A small image diffusion model, trained from scratch: arch unet, trained on crops of objects in photos (Visual Genome).
Rows from block 6, named by matrix and row number. Rows with one number belong to one channel. Each number is 128 + 32 x the weight over the matrix's rms, rounded and kept within 0 to 255. All counts start at 0. Numbers have three digits each.
# convs0: first 3x3 conv (model.enc.2.0.convs.0.weight, 128x128x3x3), inputs 40-49, a 3x3 kernel for each
# convs1: second 3x3 conv (model.enc.2.0.convs.1.weight, 128x128x3x3, transposed), outputs 40-49, a 3x3 kernel for each
convs0.29:116126175120134172126074141072157121088197181116148124152125114139152081148132108110128119153148198113120188113126123179148117181216166157172142175117108166101116148105086162169164084123200166154110132143150145139144116129149094101117066044097136106094183115119158139111
convs0.30:121112160146125203106124161074103081085118098204132132117155115117137158120123146194153181112177167156193191135101091071080067105113126036071148086166167157155121122168159103156166129138146086107119161129108129143152027094107081117133122163119146175142134131118094065119
convs0.31:105120123126140135134125150145144160145108130079059153126165147131135174138148126135133142169140171137146120153160164144145163156104136171155096149114135115104096167184141161128133113149093134137174073086142127132177091127124170105076128108123235159111166156095143149124
convs0.32:118138148132141131167177120090110135142153193154158148138154134145140128109113122130118173145195172116111155095107131114137130116121156092064118127137143121144144128148106128166154117135170099088151107119167138130136129120135104120110110145132108103179179198173134103130
convs0.33:118101084144160112107147088135170124110106138119157095160134118111114111082127136128145104143180075108124116122142159110082079106136112152134116085086131089124156131066094126116138146130134123126113169119095123066067120082103156142150125144131130134139129134141064119144
convs0.34:104139116102122092105152113142162189190187193175187204156159158134159141128110139138135076118111133157140159104153120152153134127143138139148140114116094097113110131081111124094104081101118121159163137167160125119140153166122114132135107115130130077094103046085106053107
convs0.35:092132144101134138117121157105113085125131077154159149105134112149177136124149143097106118148114117140127153081106138066114144086121142177153134103142120139128176133107107121095087122104144120099076118127087123157134119143150116108113117112151184172107188186088098062103
convs0.36:146180149117122157102149165193149133112129169137151139182160155136115125142122096152147105138163120145131099121123146105126182124143151096130128050147140106179147161139133054140180072134148164144151172091082156099099185126102172107051151119072094134096108211151153128119
convs0.37:117151161112109134178152156114085087122146142089077101086082075123116108158109099098083113057064094061108112122120098128152149110136107119120116124104086149114129181135090096096094083103065146121104114090108105120125126114098106093115079064076158168133123170145137122168
convs0.38:111108100138135135157164149124128094165172125071115113096081102083085094146129163109157124134121160107116137142132132112113153126115080107099083141171101123112089130107093129116156076102104140144128116097148132111124116137124140197134118149158126122125109092115064149163
convs0.39:100128119115146185116115140125140123117104087125135117128125177108102158116097122130065078096085068083116120112075115101098124099099132134145158127132127116157160127117145091127170119139185115113118145076105168096115113111087147157100200159117150134148140120124120094148
convs0.40:142116099162113069113077113107142104136166119112178136118116138117138157109117161105125120109100095092079136196110082153127126139148160103085097150110139146152206069170155133182107125162190152136159090107158148112145126129113113046135143057108100135146062086113108103135
convs0.41:125154106119137129105123131140132160144118107167135152100102079124129075113079105113116106136142146178176142142182107100126072169159113123089058127155115133138115132069044099118121107154144109167147111102127156174144118109112087103136126181207134166105129127082116083096
convs0.42:096101108106108082123135123146187135127188166101126098165123095118077092107075101121108173160138132144150122121110109161110099123099108144114109190127128081068095135149114168156136139132120103090086097105058085119107122118091150148116124118077139184189108138115141148116
convs0.43:100099121091101087133078097122138107206255170133145116066071140093116141141089160167128129145118157173142137058099148072098100161138100151139083185123147133089072080078081159086186176096154154157125166193128178165158182135108164101102190186142197194139158137110160105157
convs0.44:115109102118115126095066118125114166162130164137137171113110066120129095086060106099126149144139148078124151151136164159161164112136135143088120127120120092153153141095171162148153104101144155137150150120129143129155142135168121140198137084135100097096081080075084092123
convs0.45:158130170154177154137155129145126125146079112181106143121157136052151165104126094120078114113091084165167131086109067046112121099111094085080068075073104178152167189164117163121108142158090105110104151106108108057108082073105077097084145104091117111129122074129114103109
convs0.46:134153142132124126123091093123109107119098119138107105086114107079104105126140137110110078141153109134134120151135132178149139131128099142122109152177163151138122116103163078116176117117171130096127119088092153095081170075082155049072172137148112155070118236139096079049
convs0.47:127101100133149118161165165139171169151139174165119144141116113166120128164117117142143155119116117126134121147108162097102160137139152118166109124118089097129097130175150169155169160133206159156150121130113159139117095129120076124101110106063133093144107030142095103113
convs0.48:134121083119121079118134063136106174153091105128128089076075103109120105131123121156116124190114129138106152113085075141129076142128055143175222135193191107118156107171185145158130114175139072129073093098074130130137130121134115127124168105114151154123161130085121114110
convs0.49:111158121139178167127172147107103101114102073142121140092132115116138063089127120125116126125110123149132140131118105067110114087136130185156160144123150227188117194136195212093114187178132146159167095081126077049128148135133185149131111123130208107115148097170137172170
convs0.50:129145148100136130111095127166131121154135130179184180125141110069125109072116120119141137089168116094170100133092121161060098168141195135151163106078149131035154151123168056041117131111131107116141094144135087114097164156159137190178115106108143219133109190098115174151
convs0.51:148118111096077132048087132156106135099090097134146137134142122159168174099117138161150168136164164080100110127127115077082083093110132146109081117076056180188162125080099138133160166216228119099128134118118142127116128171170184246255106133165145110089106055035146133083
convs0.52:131108108152110088139079138108132144127130133125131089091112108132099098056111168129115151100107139131122124153141136120104131163133090108149167166189139103088111108180137166144107170125153166145133148144145148107093105113098149192143106168138128100175038121171110162095
convs0.53:140100114158064126159068119106086110093104116135132145197160131143112145170135151117115106112082140097066138119092085114102075115118102141188199127202183234221169141141187124068124117032110101096162112097109161127155143165177123075159163114105055084095097215099117134101
convs0.54:116135134112120119110085074142092118154105130123122155134136136115158196103155183118116110105077105130129139140086061134084071082063047086101095129147093146113055100111089140125092087103069086108118105146114084112106138135091074082078092085088110131148102048141186162204
convs0.55:103137130106137111137137093147137104142149114107138150116131084139160126131149116188193100191184162151133128165163138099124157130140125115064090143099140107149187174113097165086070147112085105068080136130106123108110123161142152191179160181162121149120104141169100149143
convs0.56:144083101172127113137121112151175118144210145169152125108127127093107117112121142117168132140134102128130144104132079096165098086161105120145124119118132088080102131145115186175178092124131099128115061121119081107087113109150098083094170131120058102122167169104102165166
convs0.57:140144146096116152119121150186134139218129113105098108125135140153135135131175156180180146131162181101157149157153139132116157143131061139094110120130099070057048097078153149126146098083072121138140166102129164102087127150135133125120098095100164147138134179131118141104
convs0.58:140160167172149148155159155146091078125101102081092118147160144147142093165137105157135120129146167152150142148166188172135147168113095121150121113172239067142137230114117238112180216128125115102136137147126102107109180193176143154130130146148123102144102122143132081111
convs0.59:111135116142094110109128139183160123154166128117140156150154159159101136172175167125142131117168192123154146085134132112155099110127072121191113100120119084085143155160059125109103144100168130043052124113116126126140116082105113083154124123137111134166118219166096098151
convs0.60:152133076176131072158154080116122139103147136138134106127084101094126136135147153093093060127117165116122097086118106114073062110128088099119138096092105113122118113145149146132189157120148084094120066059099082070111141163130112145114127131106163162146178151071216130074
convs0.61:137132148128090106104077134116121119096131130109115114085123133088155127094135103107113099112100113114123126103101110068095093095118094115146119126148109104074073113180117172223148164184124153157175126141183174189165143129077160112087184161144113152129148144137124156149
convs0.62:145123124186180134164130146135154114137193209096109134146112146147043118128108096123161166133156187140158104124114098147134173115122135173161140098130123099122167120112145098181159087187148146140142166146089140143136131097120122089112133118106140134107106129108074115113
convs0.63:116151107184214168188197147123084103110098077105143141140121117113163155108128148151124111050049122120099121139129137136094138063071105108159137131106157156162113070122040129150177177108148124122155090121172118119169131111132124085133115087177169133128157138079139140121
convs0.64:209160158191153143196149131098093082150173086138129088224139130190172149126120122180138119175147106154062106124136104158162112150131130129150149115129124221180167152181136132180171085006106113129139073141178069147165138149132146143169137126147094148143111171184125091127
convs0.65:157151151145125162136095087138132154171158169154174147157091145160064166143113136113088121172139103142184138107149137115128113152127127116084069122206163096139125135107107204149094154153063150114141155122124140148178154155174158102130100094118129008104106034184120051120
convs0.66:138130128119114126109113148108123157080118153085040132129132128130139105109117104106159143120108134106096130156168142092133142109109125142222208200216126095108169138113115125114027101165130111142191125178181147173167083105143069103165164166195144157171135094173131105131
convs0.67:088126129106122067120116105084090101067082094156142102099099106078111089100140103113127150103110126094107130128160187147153166164149155098114086052110099032060100096162160118141141056112118192190177170188164133170155161173194149153154176171184123192157136167164137181148
convs0.68:115109113135112124114123126136139179113081109170162139109138156110131152113127112104127117115109113119141144148139144132139083157142132146111110167155133126104111134136144143097031128140143112130130152145145130137131112150135145151107106139112112118114161129122101151122
convs0.69:106157135114131111174154163123135130080089113171143190115138109109149108106134129093094148089073120112128157107166100140144077101127122136067105078026132098102168120063137132041158130127208137191183123206191080107154108099089113158120114121137113097122102136124064090083
convs0.70:152156171111136162110118122123106118124102088097126126108117156077111134084089135097094097086065058076073105125089103128117082127108099133122144146194209140227193123107191111157206102123164119101113106158110072104146086112046083101008121113085146183121122136075124119114
convs0.71:111119117161112113143120104177213161103130151095123095123132156131105138108067130107176185098122136140110100105129130159134118151149124162169102107120093113100093172141086217190151114164148149101134146095106098058092147128122124131138123125127145130114180139119161156177
convs0.72:106125080155139155161213198106114092108149144112118103140145154122098105163126118097101111112140107127086147148195180114071121060082176133097117151100155142129128152085148110108145182121119167155088161146124145099129125133135087129095058084078176193169200149148154147146
convs0.73:158118105136109103108141123145098083137149182120128197084113110132131096083100084075106131102122195099150177049103173142149121136131086173107075125115183120078136188104096136100125097099133157125099201206128123155110150149134118137162152135129094106165135121222119116138
convs0.74:130127130109105112126120143143120124118116116181120125137128095106085090111124101100126133089079135150104186174154131177165120126092073050073129114106133111137111139139165121116139194128131112143131139159181111135118144103108148123098166144124114099173139156169096151167
convs0.75:139093111171133097119109088107118133143120107144171116116125120114090116160117105152172134180184169159154164167076125181173119146150165145158176151152142131154160113078074130128119125102089122137116140130116183146104126120125144123139158161124121136143112140181152141147
convs0.76:158089117084084120134150115110123158099103123156092121133107150100074167126163130109121115132151136143117127145155104088150122120132137140099143171120104144090106134149131068114071156122130137109168138057100134129105153111137126126158150151136143125163188104176124082172
convs0.77:165131167154123175119132146111066135105108116134170118141114141173164119143155115101076097112132136120118164091088107099087137091155149152175100134160113125061113127146084138153111124164149160128098165171126134165146147119087135093053063068094131112137121164154132134184
convs0.78:154159168117138154149150166143162170098120101126116140150103120091122130108148128166118128116062087139131149158114116173106172163115153155151148210146196150110141152177157119106191086051164100115145165162144131150133149077097147137147131160175127076084138128117117115114
convs0.79:117112116147117125116115092117095095080142090104091063131123094191126136208116138073091041079119089095118076156127149139133137129131107153134147128142184148157157088089122112123169085081134153142188144097127112089130140096109178108098174177143079123152060079118050087084
convs0.80:129132151111089139153132119096155091094176114101156124116130157132124144105123115114109106117130104169145144100147170092136168093106137147150083177099157142065153121202159089078125129053061121165167094145145108149145137155122156140126117141137157113087114119106149170087
convs0.81:136180158136162160157168155172170167142180142136180147104140148103111138169144141179126158175187171148159150127105134125087143151097127096090132146086115131106128164127118182110161139143128118185181152221162128157089136116106143097163152149109098133092094100086104054112
convs0.82:112145172080125119143140152102132109149154169139164155091099147109129173157176181127174162139134150126187173138192167130198161133155115069108134125175177142127142092098073121072134093144117119085110143118159121141132174153150165118137163153170135119175108084138106098139
convs0.83:137176133127123103138161118096035078102061121110110122157178178130140190148141125121116147124071100140091091155133145103121139119173199133085109152139142124206194161108206086035067144101126158097105125113108190118130121151157008107170025066120114186104162202094127137167
convs0.84:140133124146136100152160125080109128154142128134136098139128147100107107086148139127136136128142124134122109112099109148118140099113115167142152156101138128096134132168195138136158117120141134129096172161137187177120086155110091132079110165112177148155138088127103107098
convs0.85:160126094081092081168102126077133145146082164143115156080176148081123082097083090113100101093132096175136131136083149112119170175147169147130116097055144107135118156138151159168200160124115135106173101096166100075098123119151148115127117137146137160118136133129142191114
convs0.86:097086124100105105118103096125196215077094177138103135154106101168114126147148141083100153086079151096089175133127170121151134108146125117115138099112132097138138160119141112091117163174142139141125159173137177190132105168179133185163142148115153119147104089137180125104
convs0.87:117126165152141163140121134147096123141130121115088074104109116071135148120130084108141130106132125075065146082129137156141144127103139122136127176147120183114098077159154119189164175090097163144104064095063099092073092083108124128137082092136150193126102130133102128158
convs0.88:144130110174149177149145129112093158132083129172131117162143117126109121138117109154117120160182173144134137130110124146107103103116109137154194115162076113135120176117166126255149103137106133189124132144128127158101162156126181154147157161099118167118106087169129114127
convs0.89:112121125121150156115125163124153170151150117154141118119133122091166151117156175158182165095081106103088088124118136138111123110098135091084133130122145118095112092021083135078184069113154109123114106103083124114107107110097125098094095095100100119119135188122171167082
convs0.90:141111117120114124129145128135211176140160129139137154136171162106126118114170135092141107098150154126146172097087106083100175087094121156133157134153177131157153151145074134132085125162115145138129148140144114106146114136157113115114115142107107098169169124113160177104
convs0.91:125110108115110122114126119143132133123141196160171181130117143142046134106079120145112103134093100113111111135153138176165150135138127138123094105143151167136095138119073157150131133132085091112160107112135119111108077140153137126097132122071120105092069131160103184166
convs0.92:082141130112156144123132117110060038113032005072093069115132128103125094112137124093091102121108090132129104094105085125111052117099057096118176127110166132154144091082058076070104062052097184132155245177216211190232102119122140144202153146181130080112056045087067070119
convs0.93:114139118155151117118116089113109108135097109138088117154154104140141097148150133140112129108082094099169222104100115143101161208140164115108102061097064116169079113119100078092109076084086155139144148158134075089077125170181133130114086139144119055108105157136117152093
convs0.94:124120098140141118107144153126171126137136146094134104137125159159135163096131149120125118119117106144156110199172187153154174165183163140166133187176153187119171106089090113097087138102065125148095138091134143086150129154131086086069115097091119180105184122137125135173
convs0.95:111148134122128119135121137128127157173111165201146150124126120139120105150138139088131163087176166106108113191166136110116076091110106093105120093152129088115092090165177061139139102150158151131135163110132143115114132168151174180204157134099112155108123145080170198137
convs0.96:124112123102112165124110083104150145144170167123145095136176178141142156122097152103106133093129180114118158132175168117106081115118114157133200118119145116087120178150136172152126119168136135190172150089098153121122054072130095112154099102138096118110130134115119124079
convs0.97:157111136129121108133131129178176101176145092153108116115083130150163139146140102153187139158173148092129124147168133108138123107122116167166141137098115111127143164168157134106161061103169127102121127113106153145170159131165117102176093082108145153147179164145126150166
convs0.98:125107111123113083115115111103164153145222128118153101089113126111149140120098121140120126111123147111098128170131119179116117122126134128153115135147124097157086116098097161163136115140101085114121159162155141149157106104096130080101135118123180181174164094116122056055
convs0.99:154178168103145165166190162172131111131139127066134158095116108112134117109145121155181196145144082133133093118092103106112081111097139113077101109122132185184175158116118144090099132101138083064121098166178162199185106114127078101161118175210115125112131179144136147156
convs0.100:129111114119099095129106130084110108105122078139147143167147107139158138143142148098108133100124130110147122166148179160155113195136136108095131129141083161141056029096154016041140054038118169129119129103128127105131048094128076103175102109155040085107048142116077137122
convs1.29:194193160143161159162134110061092051042104122137147136106141187144164195125123164102097134078115143169196188137099071156083028126120087144170131126175147097102136136172195119139149096129147101088104105025114168075136166217206137195255097128219129150107162160142108098121
convs1.30:110137154142124173149122136118121093144139141144128110087106117136101140131092132090065085100110104130100107107111139155158160156155164112107116084100144138150180115128130098093123103086106119147141094166130117128108114144143137142141118141108150168103099124076149141125
convs1.31:115115090133137127161163123136118151137133183101110150154150138130106103136111070123120112116148106139178154117135139149137135096109117152172152162139138134129131169132105138150118148111092128135104090084063108089094111090114124139123143158185139149166128125164131145156
convs1.32:101127100127141137146126153136125136141134126119143143146112116118102116161147151103127111099107120090101093139126121106114134135145149109097123141134134124161147093122133112122120140135134160132108144125119138133118128129150140119128126108125130111131147111130137147124
convs1.33:110102121114127142134107137135117137146133102142119118140137117126122081156125126142138146129109113119112117118110126138124135136118113124118110126112128119110131122126109147168152116154105125115122121121136124114137128084113124111127141115144120098106106128125110152148
convs1.34:149140130116136123119097110127150096087099093123104079132110127132126170121075123118130105179154142172158110104138123082091122120109102172157166153151152079118126117137120113117093130133101170155126158134127139128098068098123091114137091104135095099083127120095155171131
convs1.35:169172173155112171082060156117163091157150094149138107125174143079035124131105092146087057079033057086099076150171185138175121133158053178163154210174138131154175167220174154133157115087109086051107152085146219226215118102044121099103145069110064065076114070060193143118
convs1.36:147118111135054112115088098172166155182130061147132106171161068124121065126135118147118111140078142193104180092133079128133066167113075093107116111084124077121152085156152096073169140128127156132169152103149139155143127172118097120147102129113147076106163080096104109111
convs1.37:096138176077143117089137105122098121087079134145106122133127117155167142180161115136231131118232120130210127132126134193182176206155134165163134086119112086080093074115074084087061107061103198234173228241165201196178166177169130132153119095139069123079101141110139137121
convs1.38:092098124089090131114131149136128140169178143137118121131117145115105152141089160119134132102137141134140128139099113168123117141131138138107146160129166138142186126143153138153137107135128124103140147125139123097099088139161121110151107143160133157119133141115152171127
convs1.39:134094070122127068139129130145158190157165151128137157145135115088123150079090142135144112139155107146155143089105129095081112135145127125105182114117163107115148143136087147154134158160149128152171137151183125138164165181124167155151142142130137162110133138116137164116
convs1.40:206197119154182078110127140143125133126115128199106102121154106093156150124129199125090126112106103091126082085080087146122126154128095125119089089106079113144134097068131121130124120155151101135148073069141101091085160171143123178132026134135160148089162144120130142144
convs1.41:159148126156149154179185168107111078155112107115107122124143098112114099083120126130144133140079042156123091150148097144147088099122140134138153201165141148154147118111124183133092164116140172151108103073087130100098114123119168153108133145121185162182198160119147084105
convs1.42:094098124145114153111106128131126151066114139105127103143130158101104103076087101147130137116133127088159131123117118129115091103145172131150128135132142128116136126122135164167148135162133129133144119130172141115114157160154142143202155152168135136141140122086117138074
convs1.43:122121101085093081098127157032120158087167147108158173092140171080108087016071140207112083170066076117139085191119123161167144142165126120147118171162097127115142182127165156088128150173203149150090111113119171137153109092204171059133115078121130116086162168117130083108
convs1.44:137169153112099121139140144113135128069094114088126145093167167102190162108124135109120107131175089140169118139138120087072139086089108137146118136119139190140134162142143140103101073068070104142154099083098104099108123151141110119142082107132102173181105138130125131137
convs1.45:138158093115132103083087103107181153095140141115133138135068049109086090115103079118112105110105072159132091140149164102143119119161121139141097130162163152145139090121128133141126107106121055116147120144144055085114162149168135145168137096116149134137136128176151139133
convs1.46:157192156093079047113108112189137183141064111096077164156174145071096135174191190047086079121129104202144038176153140215232191183167144115124124163129071155192120150155130088171170103132162155121154132038097076026114059071145047122190091032116105105207212199255150137180
convs1.47:155160145156133126155103094155189116117113118134099099141099072110090106129112128087079133111085134135092137137160189135154150137160133137140154122139169131152160139134124119118086097119085117140184131162168146133129114106146111117113141128113130123127107143126130129131
convs1.48:119125128147145118136124126161151113147116107134111131143146128127130105160171151103113079154176102196185096172115105199180121185171153102139161072128136058111093095094085092108134074084106113168128157173147131157127119098084101147098074115114118165122128143118075134071
convs1.49:102114122082107098106125115113097132090118111105182157166098118148119125119121131146122134163138161108138169186126120149124136140117096152130161143100172159075124203146179176097136185157133126085108130098136092094097173150151154089134133123123109075181180122141166109149
convs1.50:123165160122145158108112107092115158105106148102071096141153181117140179111154154149129153126131121136173149141134173101100145102071114141093146129085138127117151160108120140108101138129105130105145141132123132124106133158127145190147151144102153150097164139095144161121
convs1.51:181171177119126153125169116068076127114089146149154176156144201150169237168163161078108132093153149127182163150118123182156185145166165174163134122069071085075100108142176092147209127132149136105134097056078107048052096105142132163187115099118154190205118159168076093121
convs1.52:138150168098145191086161166175154143179103161166110135153145146136102163197129160095101119174173174133174250145084108126130071191119107109139142074111131057110150130094162129074144142093102152211154197179152165169165095126105088176169075099138133133147117103132117114145
convs1.53:098118142175236231151208228117084117150077103139112203103105126099103097151130083153155096156129138186163108174153159134109091177122104069079039116164037108130100240177164213240132088125105153135142138127097123104153152193162147155136121141098176126144190187156122166142
convs1.54:151134045143164100088101074088118164073100141100094115158130149145138135143127092113150118116154115114118063164165167148165092193186156134134156105103122104118159088138095121190119100140103119120139108127153102123106094092139081112147109170155113092094101114098111123103
convs1.55:126118151118103111161171152093123127138106118174131132140129145132151136116132144123133109107134123142121113145124121154139125156127125124136121158145125122124124113134155148147159119104131131141144107133156095089154126114132147148149137142148135137132127132134145155148
convs1.56:116162136121133129111107136111131112130137124159125147083132137134139180146157152130126121121118133137134137159130096139105135140157169115113154131120144091102105136155141094122142086134165115109062132110093130092109149139155139146112142182156135149102172135112135125083
convs1.57:123125127158126151119129122100096132129091112102088112155115099109095095113110101068085066150129104115121150125132153142110146141106087102152134100103112134123112147152124119171161139154152116101101111112106129159187139124117147179149092159146113102143119142163164155127
convs1.58:093115097127138100076096097177191136154168145116140097114136154125118123119143141123152163160149157137173168133154117153141164136130138128080072091082064108161150154116120146145122168140085093101102146147124136138097144148143170165119158115118133161136138184143130155150
convs1.59:124196143152168086118106105109095062075095115140087080108131137183121144146134159114116130085125111008145075122103076094136165171234158144173155086134091108113092067101159101114082085160134129116174141133124178131129121129116108153174080157120119100132083092105146102171
convs1.60:092138147123140160162155165150150152140129142137127140153146124141143110157154112124137138124123099162150139118098106096132150118131152109106117114115117100130120146205160153184161112140116091099093106083082075100118113107119138094105154148137131125113133121108119131121
convs1.61:107086123161116080143150101104116125138151108105119094085116120097054099111106118169166153144166128147169112113089085116112099106113095116163097129182159072115113125135106079095073091126077127098114110131135090102104065087118076113093080131090126085103120133148078089086
convs1.62:111098131127118096119105093126163101139159098119104072174146122142137120125087103126092113116100079146113098127138156122122097156138128096107114117128125106108109114155128138177128110136097124115115166135104161108115107119122107124132123153109117092098114121179128117104
convs1.63:100165147113114123120122103091113140134156143116116127122144113092161158132142135135115172134131164149179137146176161144151115113098098128127161113109166122105126128170147119168129106129111120114137078070133099110112146130143168148175117129127181124148165137140091108100
convs1.64:121158160116068099125101136128120087143201168158145132085108132071064086126096172153124138143150122117107052123113127174176180183140133106092111136128094141105109166162146117130129070124137127141117085090108063057091146108143121133126112146156114074087094122120101158146
convs1.65:148156099148123095178109091155089077123126139110137154121107118118067107164106133075095035068160135085141140147129120141159134106069121095155143165131115112148155137188113106155084200127063098113101029090137078116151173138136122149106124094066148159138118139129086125067
convs1.66:102190167090158173096141113138146183149192132127122083132150167145147166098203203167148135165061055252135071125126106102168106131169115036068115084127165156099113143146101160179194149135098171162153146087114093034058015081114074115166107175161168165116127033154147092124
convs1.67:216215209158134154132122060012043078072082112125120156065161206150166194148179172130122159137071104135105068076073106082105130115127136168135145173093155240148184148162202074033149104124130136165202118098136188147102056153127074139095048124156091070047013041081013048056
convs1.68:143099105157129127192124141128113092124093090113122066128133128108096057088073084134123116125120102061124090099117147096090126094067092180149124163154111165185184142159150125141133134133158131118140110119147158134129145165129089126144080131143113126171093101138078103125
convs1.69:102112043061095093100106122143097065156155145119162188033090143068140185093111120169219162158200132125197078122133142124078118113133217128091104124127067193168100103104137073117174113080139193191068161226062152207118171145104197132117102044102136177107094137058103088059
convs1.70:135169186054114129154162101164119089180076132238206255168190163150180108152144143160121193117201159061195131159153195069075149195107145140190082098113051209175077152038038065146172013035149103137132179255196198244126212108063127202255113159208175244193165255189133153086
convs1.71:106098173136132190110122174128140144144173187142149120161143129167153159162132126120113140131131114111157154128162172120137151121090148131114160132097149116090123162124132162120082138123104103084106140131096176174134126117161168143154127128151104132079126150105135164082
convs1.72:101127090099131082073100123112127155114121158114127158154130111120100095150131127156141131162133107113097125116130113126134131129139131134119132121134103152140112138149130111159125122137105100111103149133111121146131131116108160120095127097112083086085106124083140112089
convs1.73:131134167117120129140160117138096135153119125160126143125130112129099129106101161108156121119136124113151136096146183146127118163165155124143143126129142121114120118124124095134133102113137148143165117168188134166169074118112117109086158166121138156113126151143117133149
convs1.74:115135134132175178153193122173133122143113109172147152172129145163157130135088128104105120084151154108138134104167171108137159120108149160142138123120181105133172110106133094076096131120090172135150129131116165121112146141133143121154173159148158135132199178144136171101
convs1.75:111123107106100120137127101138086089098096137119101097138144059127108090099113105128132164096100175114103116142130086115163082101100093128135171130093130102109129100120151165146199185161160125140146111134151143159147126151132095130145101110132117132129082092113131140137
convs1.76:109130100105104137161150095101124110121149090132177141134131118114079138169111141108046093098150086117152119118152146117118121088115136129144105132128091140170118117163124070194137108089096141152142085124118136135138132085127147112098130120115141163110087123122106151110
convs1.77:166102132160079102145130092146150140156157140128156149155129077133105116147112139131146140140098104166168104086147124105182179091156168126114094123136126109167156142109116151120156136195151128102159141099162115097126096068083192191112185176125106099093104119136110136131
convs1.78:099061094114118125148113091130110122160139120101093116118135156133133107152160143094119120118115154122076113060128168061141111097098080127135133135120107091143149147130144106120134127127121129130118118139096161132112114154151149174144106082072160133136130104143130163119
convs1.79:126145063068158157085118153132105136020107089134160168109115107178123091082090213201175135159080158138109191201147072097134078159159143116135119159155155155080141152119181207143193172234234158164127070108095168126155165130170188051129198180098161130117184121127103095088
convs1.80:151096181096051145092066120095116129139113102130131140162145109181181147141166176098086086106140101108146079159130125103109121136095103158134110074125170099161185162151161149135110108143095186159140114091137108116115112150163103119154111119165137121116128122130160129137
convs1.81:116072143129043118154095144117109093108112109156170132095082066129125141122111170123126111123074120148091077150152151136160166134127097138125171195157169144165182131165169169140163121137124095144142064101172082080183151084117112059072123105111141152146142151119093102098
convs1.82:130144149135160160112185148147104117151108089141109124111081093110139124117129117114065150083100121085131123090123153105089118106113143156132120156119131091092115097149129118167128119151158112095163083105136123146150079103080073138140086129114148165142145170155109130145
convs1.83:107086166178146142140072116127160144157157134141172170119130189072123072116145170105099125147180150123126131142155071100116118097152115104120075125120032168103108147067133103132111074085107095113103125143071047087119126101107154195228153198180050023105124086105073064095
convs1.84:131119103118111107095116127102145150090124122144138122108127121135140137114078125130133141154166119131165107105134131139142120158165099117120111104138154117146118115121165117144141130107121100097102103149134113114137139114143148125144116097134098085124130147128140131139
convs1.85:118162150090072061095104074128043136120116144112145158094112060133085090124116101132132106185108104149121066127140087100115151137149147109144158138112101148155152119172166158150183138181179097104097071106150135118118122132131120081135164170209096100103198135081123134144
convs1.86:114126153066072097120072064165127081170120099147098108119139178133073096124111087164102132152121106148134078126129150097156116124132106143170182140166182097157165064125129101084107096080071096114123106111113136158113033099101049083107099087081183116142193129089174144102
convs1.87:169161106148122099143130132157156103117145130126115092119111106164150160173147162124195159100145114101183134044081080138135121099107124117094095103119108076068073157139135144157136142121129168145161129157200154172159113110125107144132135150115134107122118074157135115124
convs1.88:146094095098126098096083124113149182125160189135130173117129087150106102077109139138194077100160064124133089124106144039135111134142094059135152114148136106060079105144081091117103150111092175161167159135108134133154088116141115133156118132090126133138115116150158106127
convs1.89:110105125094114136109134142136144125162136136135099112082113136106150126166128124105095085099090128101126141135137145113140135150143126126155130117142122122097102119152154135158143137163154147144126153152133133134118104132133129101105112102132124074081131110093136116103
convs1.90:120108115122115109108107103145134108132110095123105089121088124146131145137121141138154146099113139154126145157144122100104125129143147109124132098120118129111118098111107118169138117145134132120131117121126118154129140141167132111124118127143140124118137157124112142134
convs1.91:178117152130154148165150163137155134149122117130141111137169130150160156157160114122157102095179110128120097107139122082113114093116138114146133090141106126152146129165140141122122145116085149121130146148119147131114132161149130165137112125129110089147142125114150119126
convs1.92:070036004173177159188244213194189230214204255240202255170255255121205189148168091144130184118114149091131099180140175123122157138123073155138088173163130132149149168094193175108167255184169060042149128021109109012103124089099166130146154135112255241170210219176150199168
convs1.93:154109165130089139130123141136136177146093114153169137114094088078102108058073130128123124142129158123116129118123113117095074140148182168165128153183162167131120125143143107130134129112199129117154118167180131149150126157141137161121115120132108102137155154130128125136
convs1.94:141155121217157115161136123091151116155167094104093080136139150126118151095077087169159126150112115147142178151148135091099124123133088126115137112084103146111108129130135081063122092064121107129115131107151107106109145148188109153182106150163120144156100123110136149102
convs1.95:123151175101124154139137133106100097125132104103111065143074156130075119127087098105121123164162134156177156139102114108093111108120113139147106088103106095113129179170158157155144141139119078069079085045046116085059121156093149138123113124069182160112119144130124151137
convs1.96:085115125117174183108123112108110132144145120108115133093097105115079109122157141154138113138139157124174172115129153124124166131164172141163142134121113126119123151156123116113123162141114164126070139123093149111117132132134100136154100166183157161116182191122164146102
convs1.97:107141147087127149109136129116077114094064077141094111118107121091122137139136099146136105161194155128150117156182145172171158146144134168153119107109096121138135095111113068078111077080096164124166124092107142090130124109143135117129095099128100120125107122122144138149
convs1.98:139133158132152164141148184144114119082087081082121100151144141154169147177155197126117149132107173139139148121134167109108132097096108153110137121118156106098099179159124158159093154185111125128121134137108114123122127124115118112109105115141150155114160184106124171142
convs1.99:096124104099142135123139143158146141126143103093128105090128151088135125127132124138136158144116160153128122125118141147154148130119147111112120108113135132117147128137142134137133130145143145097088108096105086051075112143131133130121120118115165134136126113135139148151
convs1.100:152151093175185132117191194082081091122078122068058152063024086142108105148108079171093135174063108098032094130167134076068100105095167106134135160156139151140136160176172225166196096130185116134132084106118079137144084080172143053146129116220155119107096141149074086133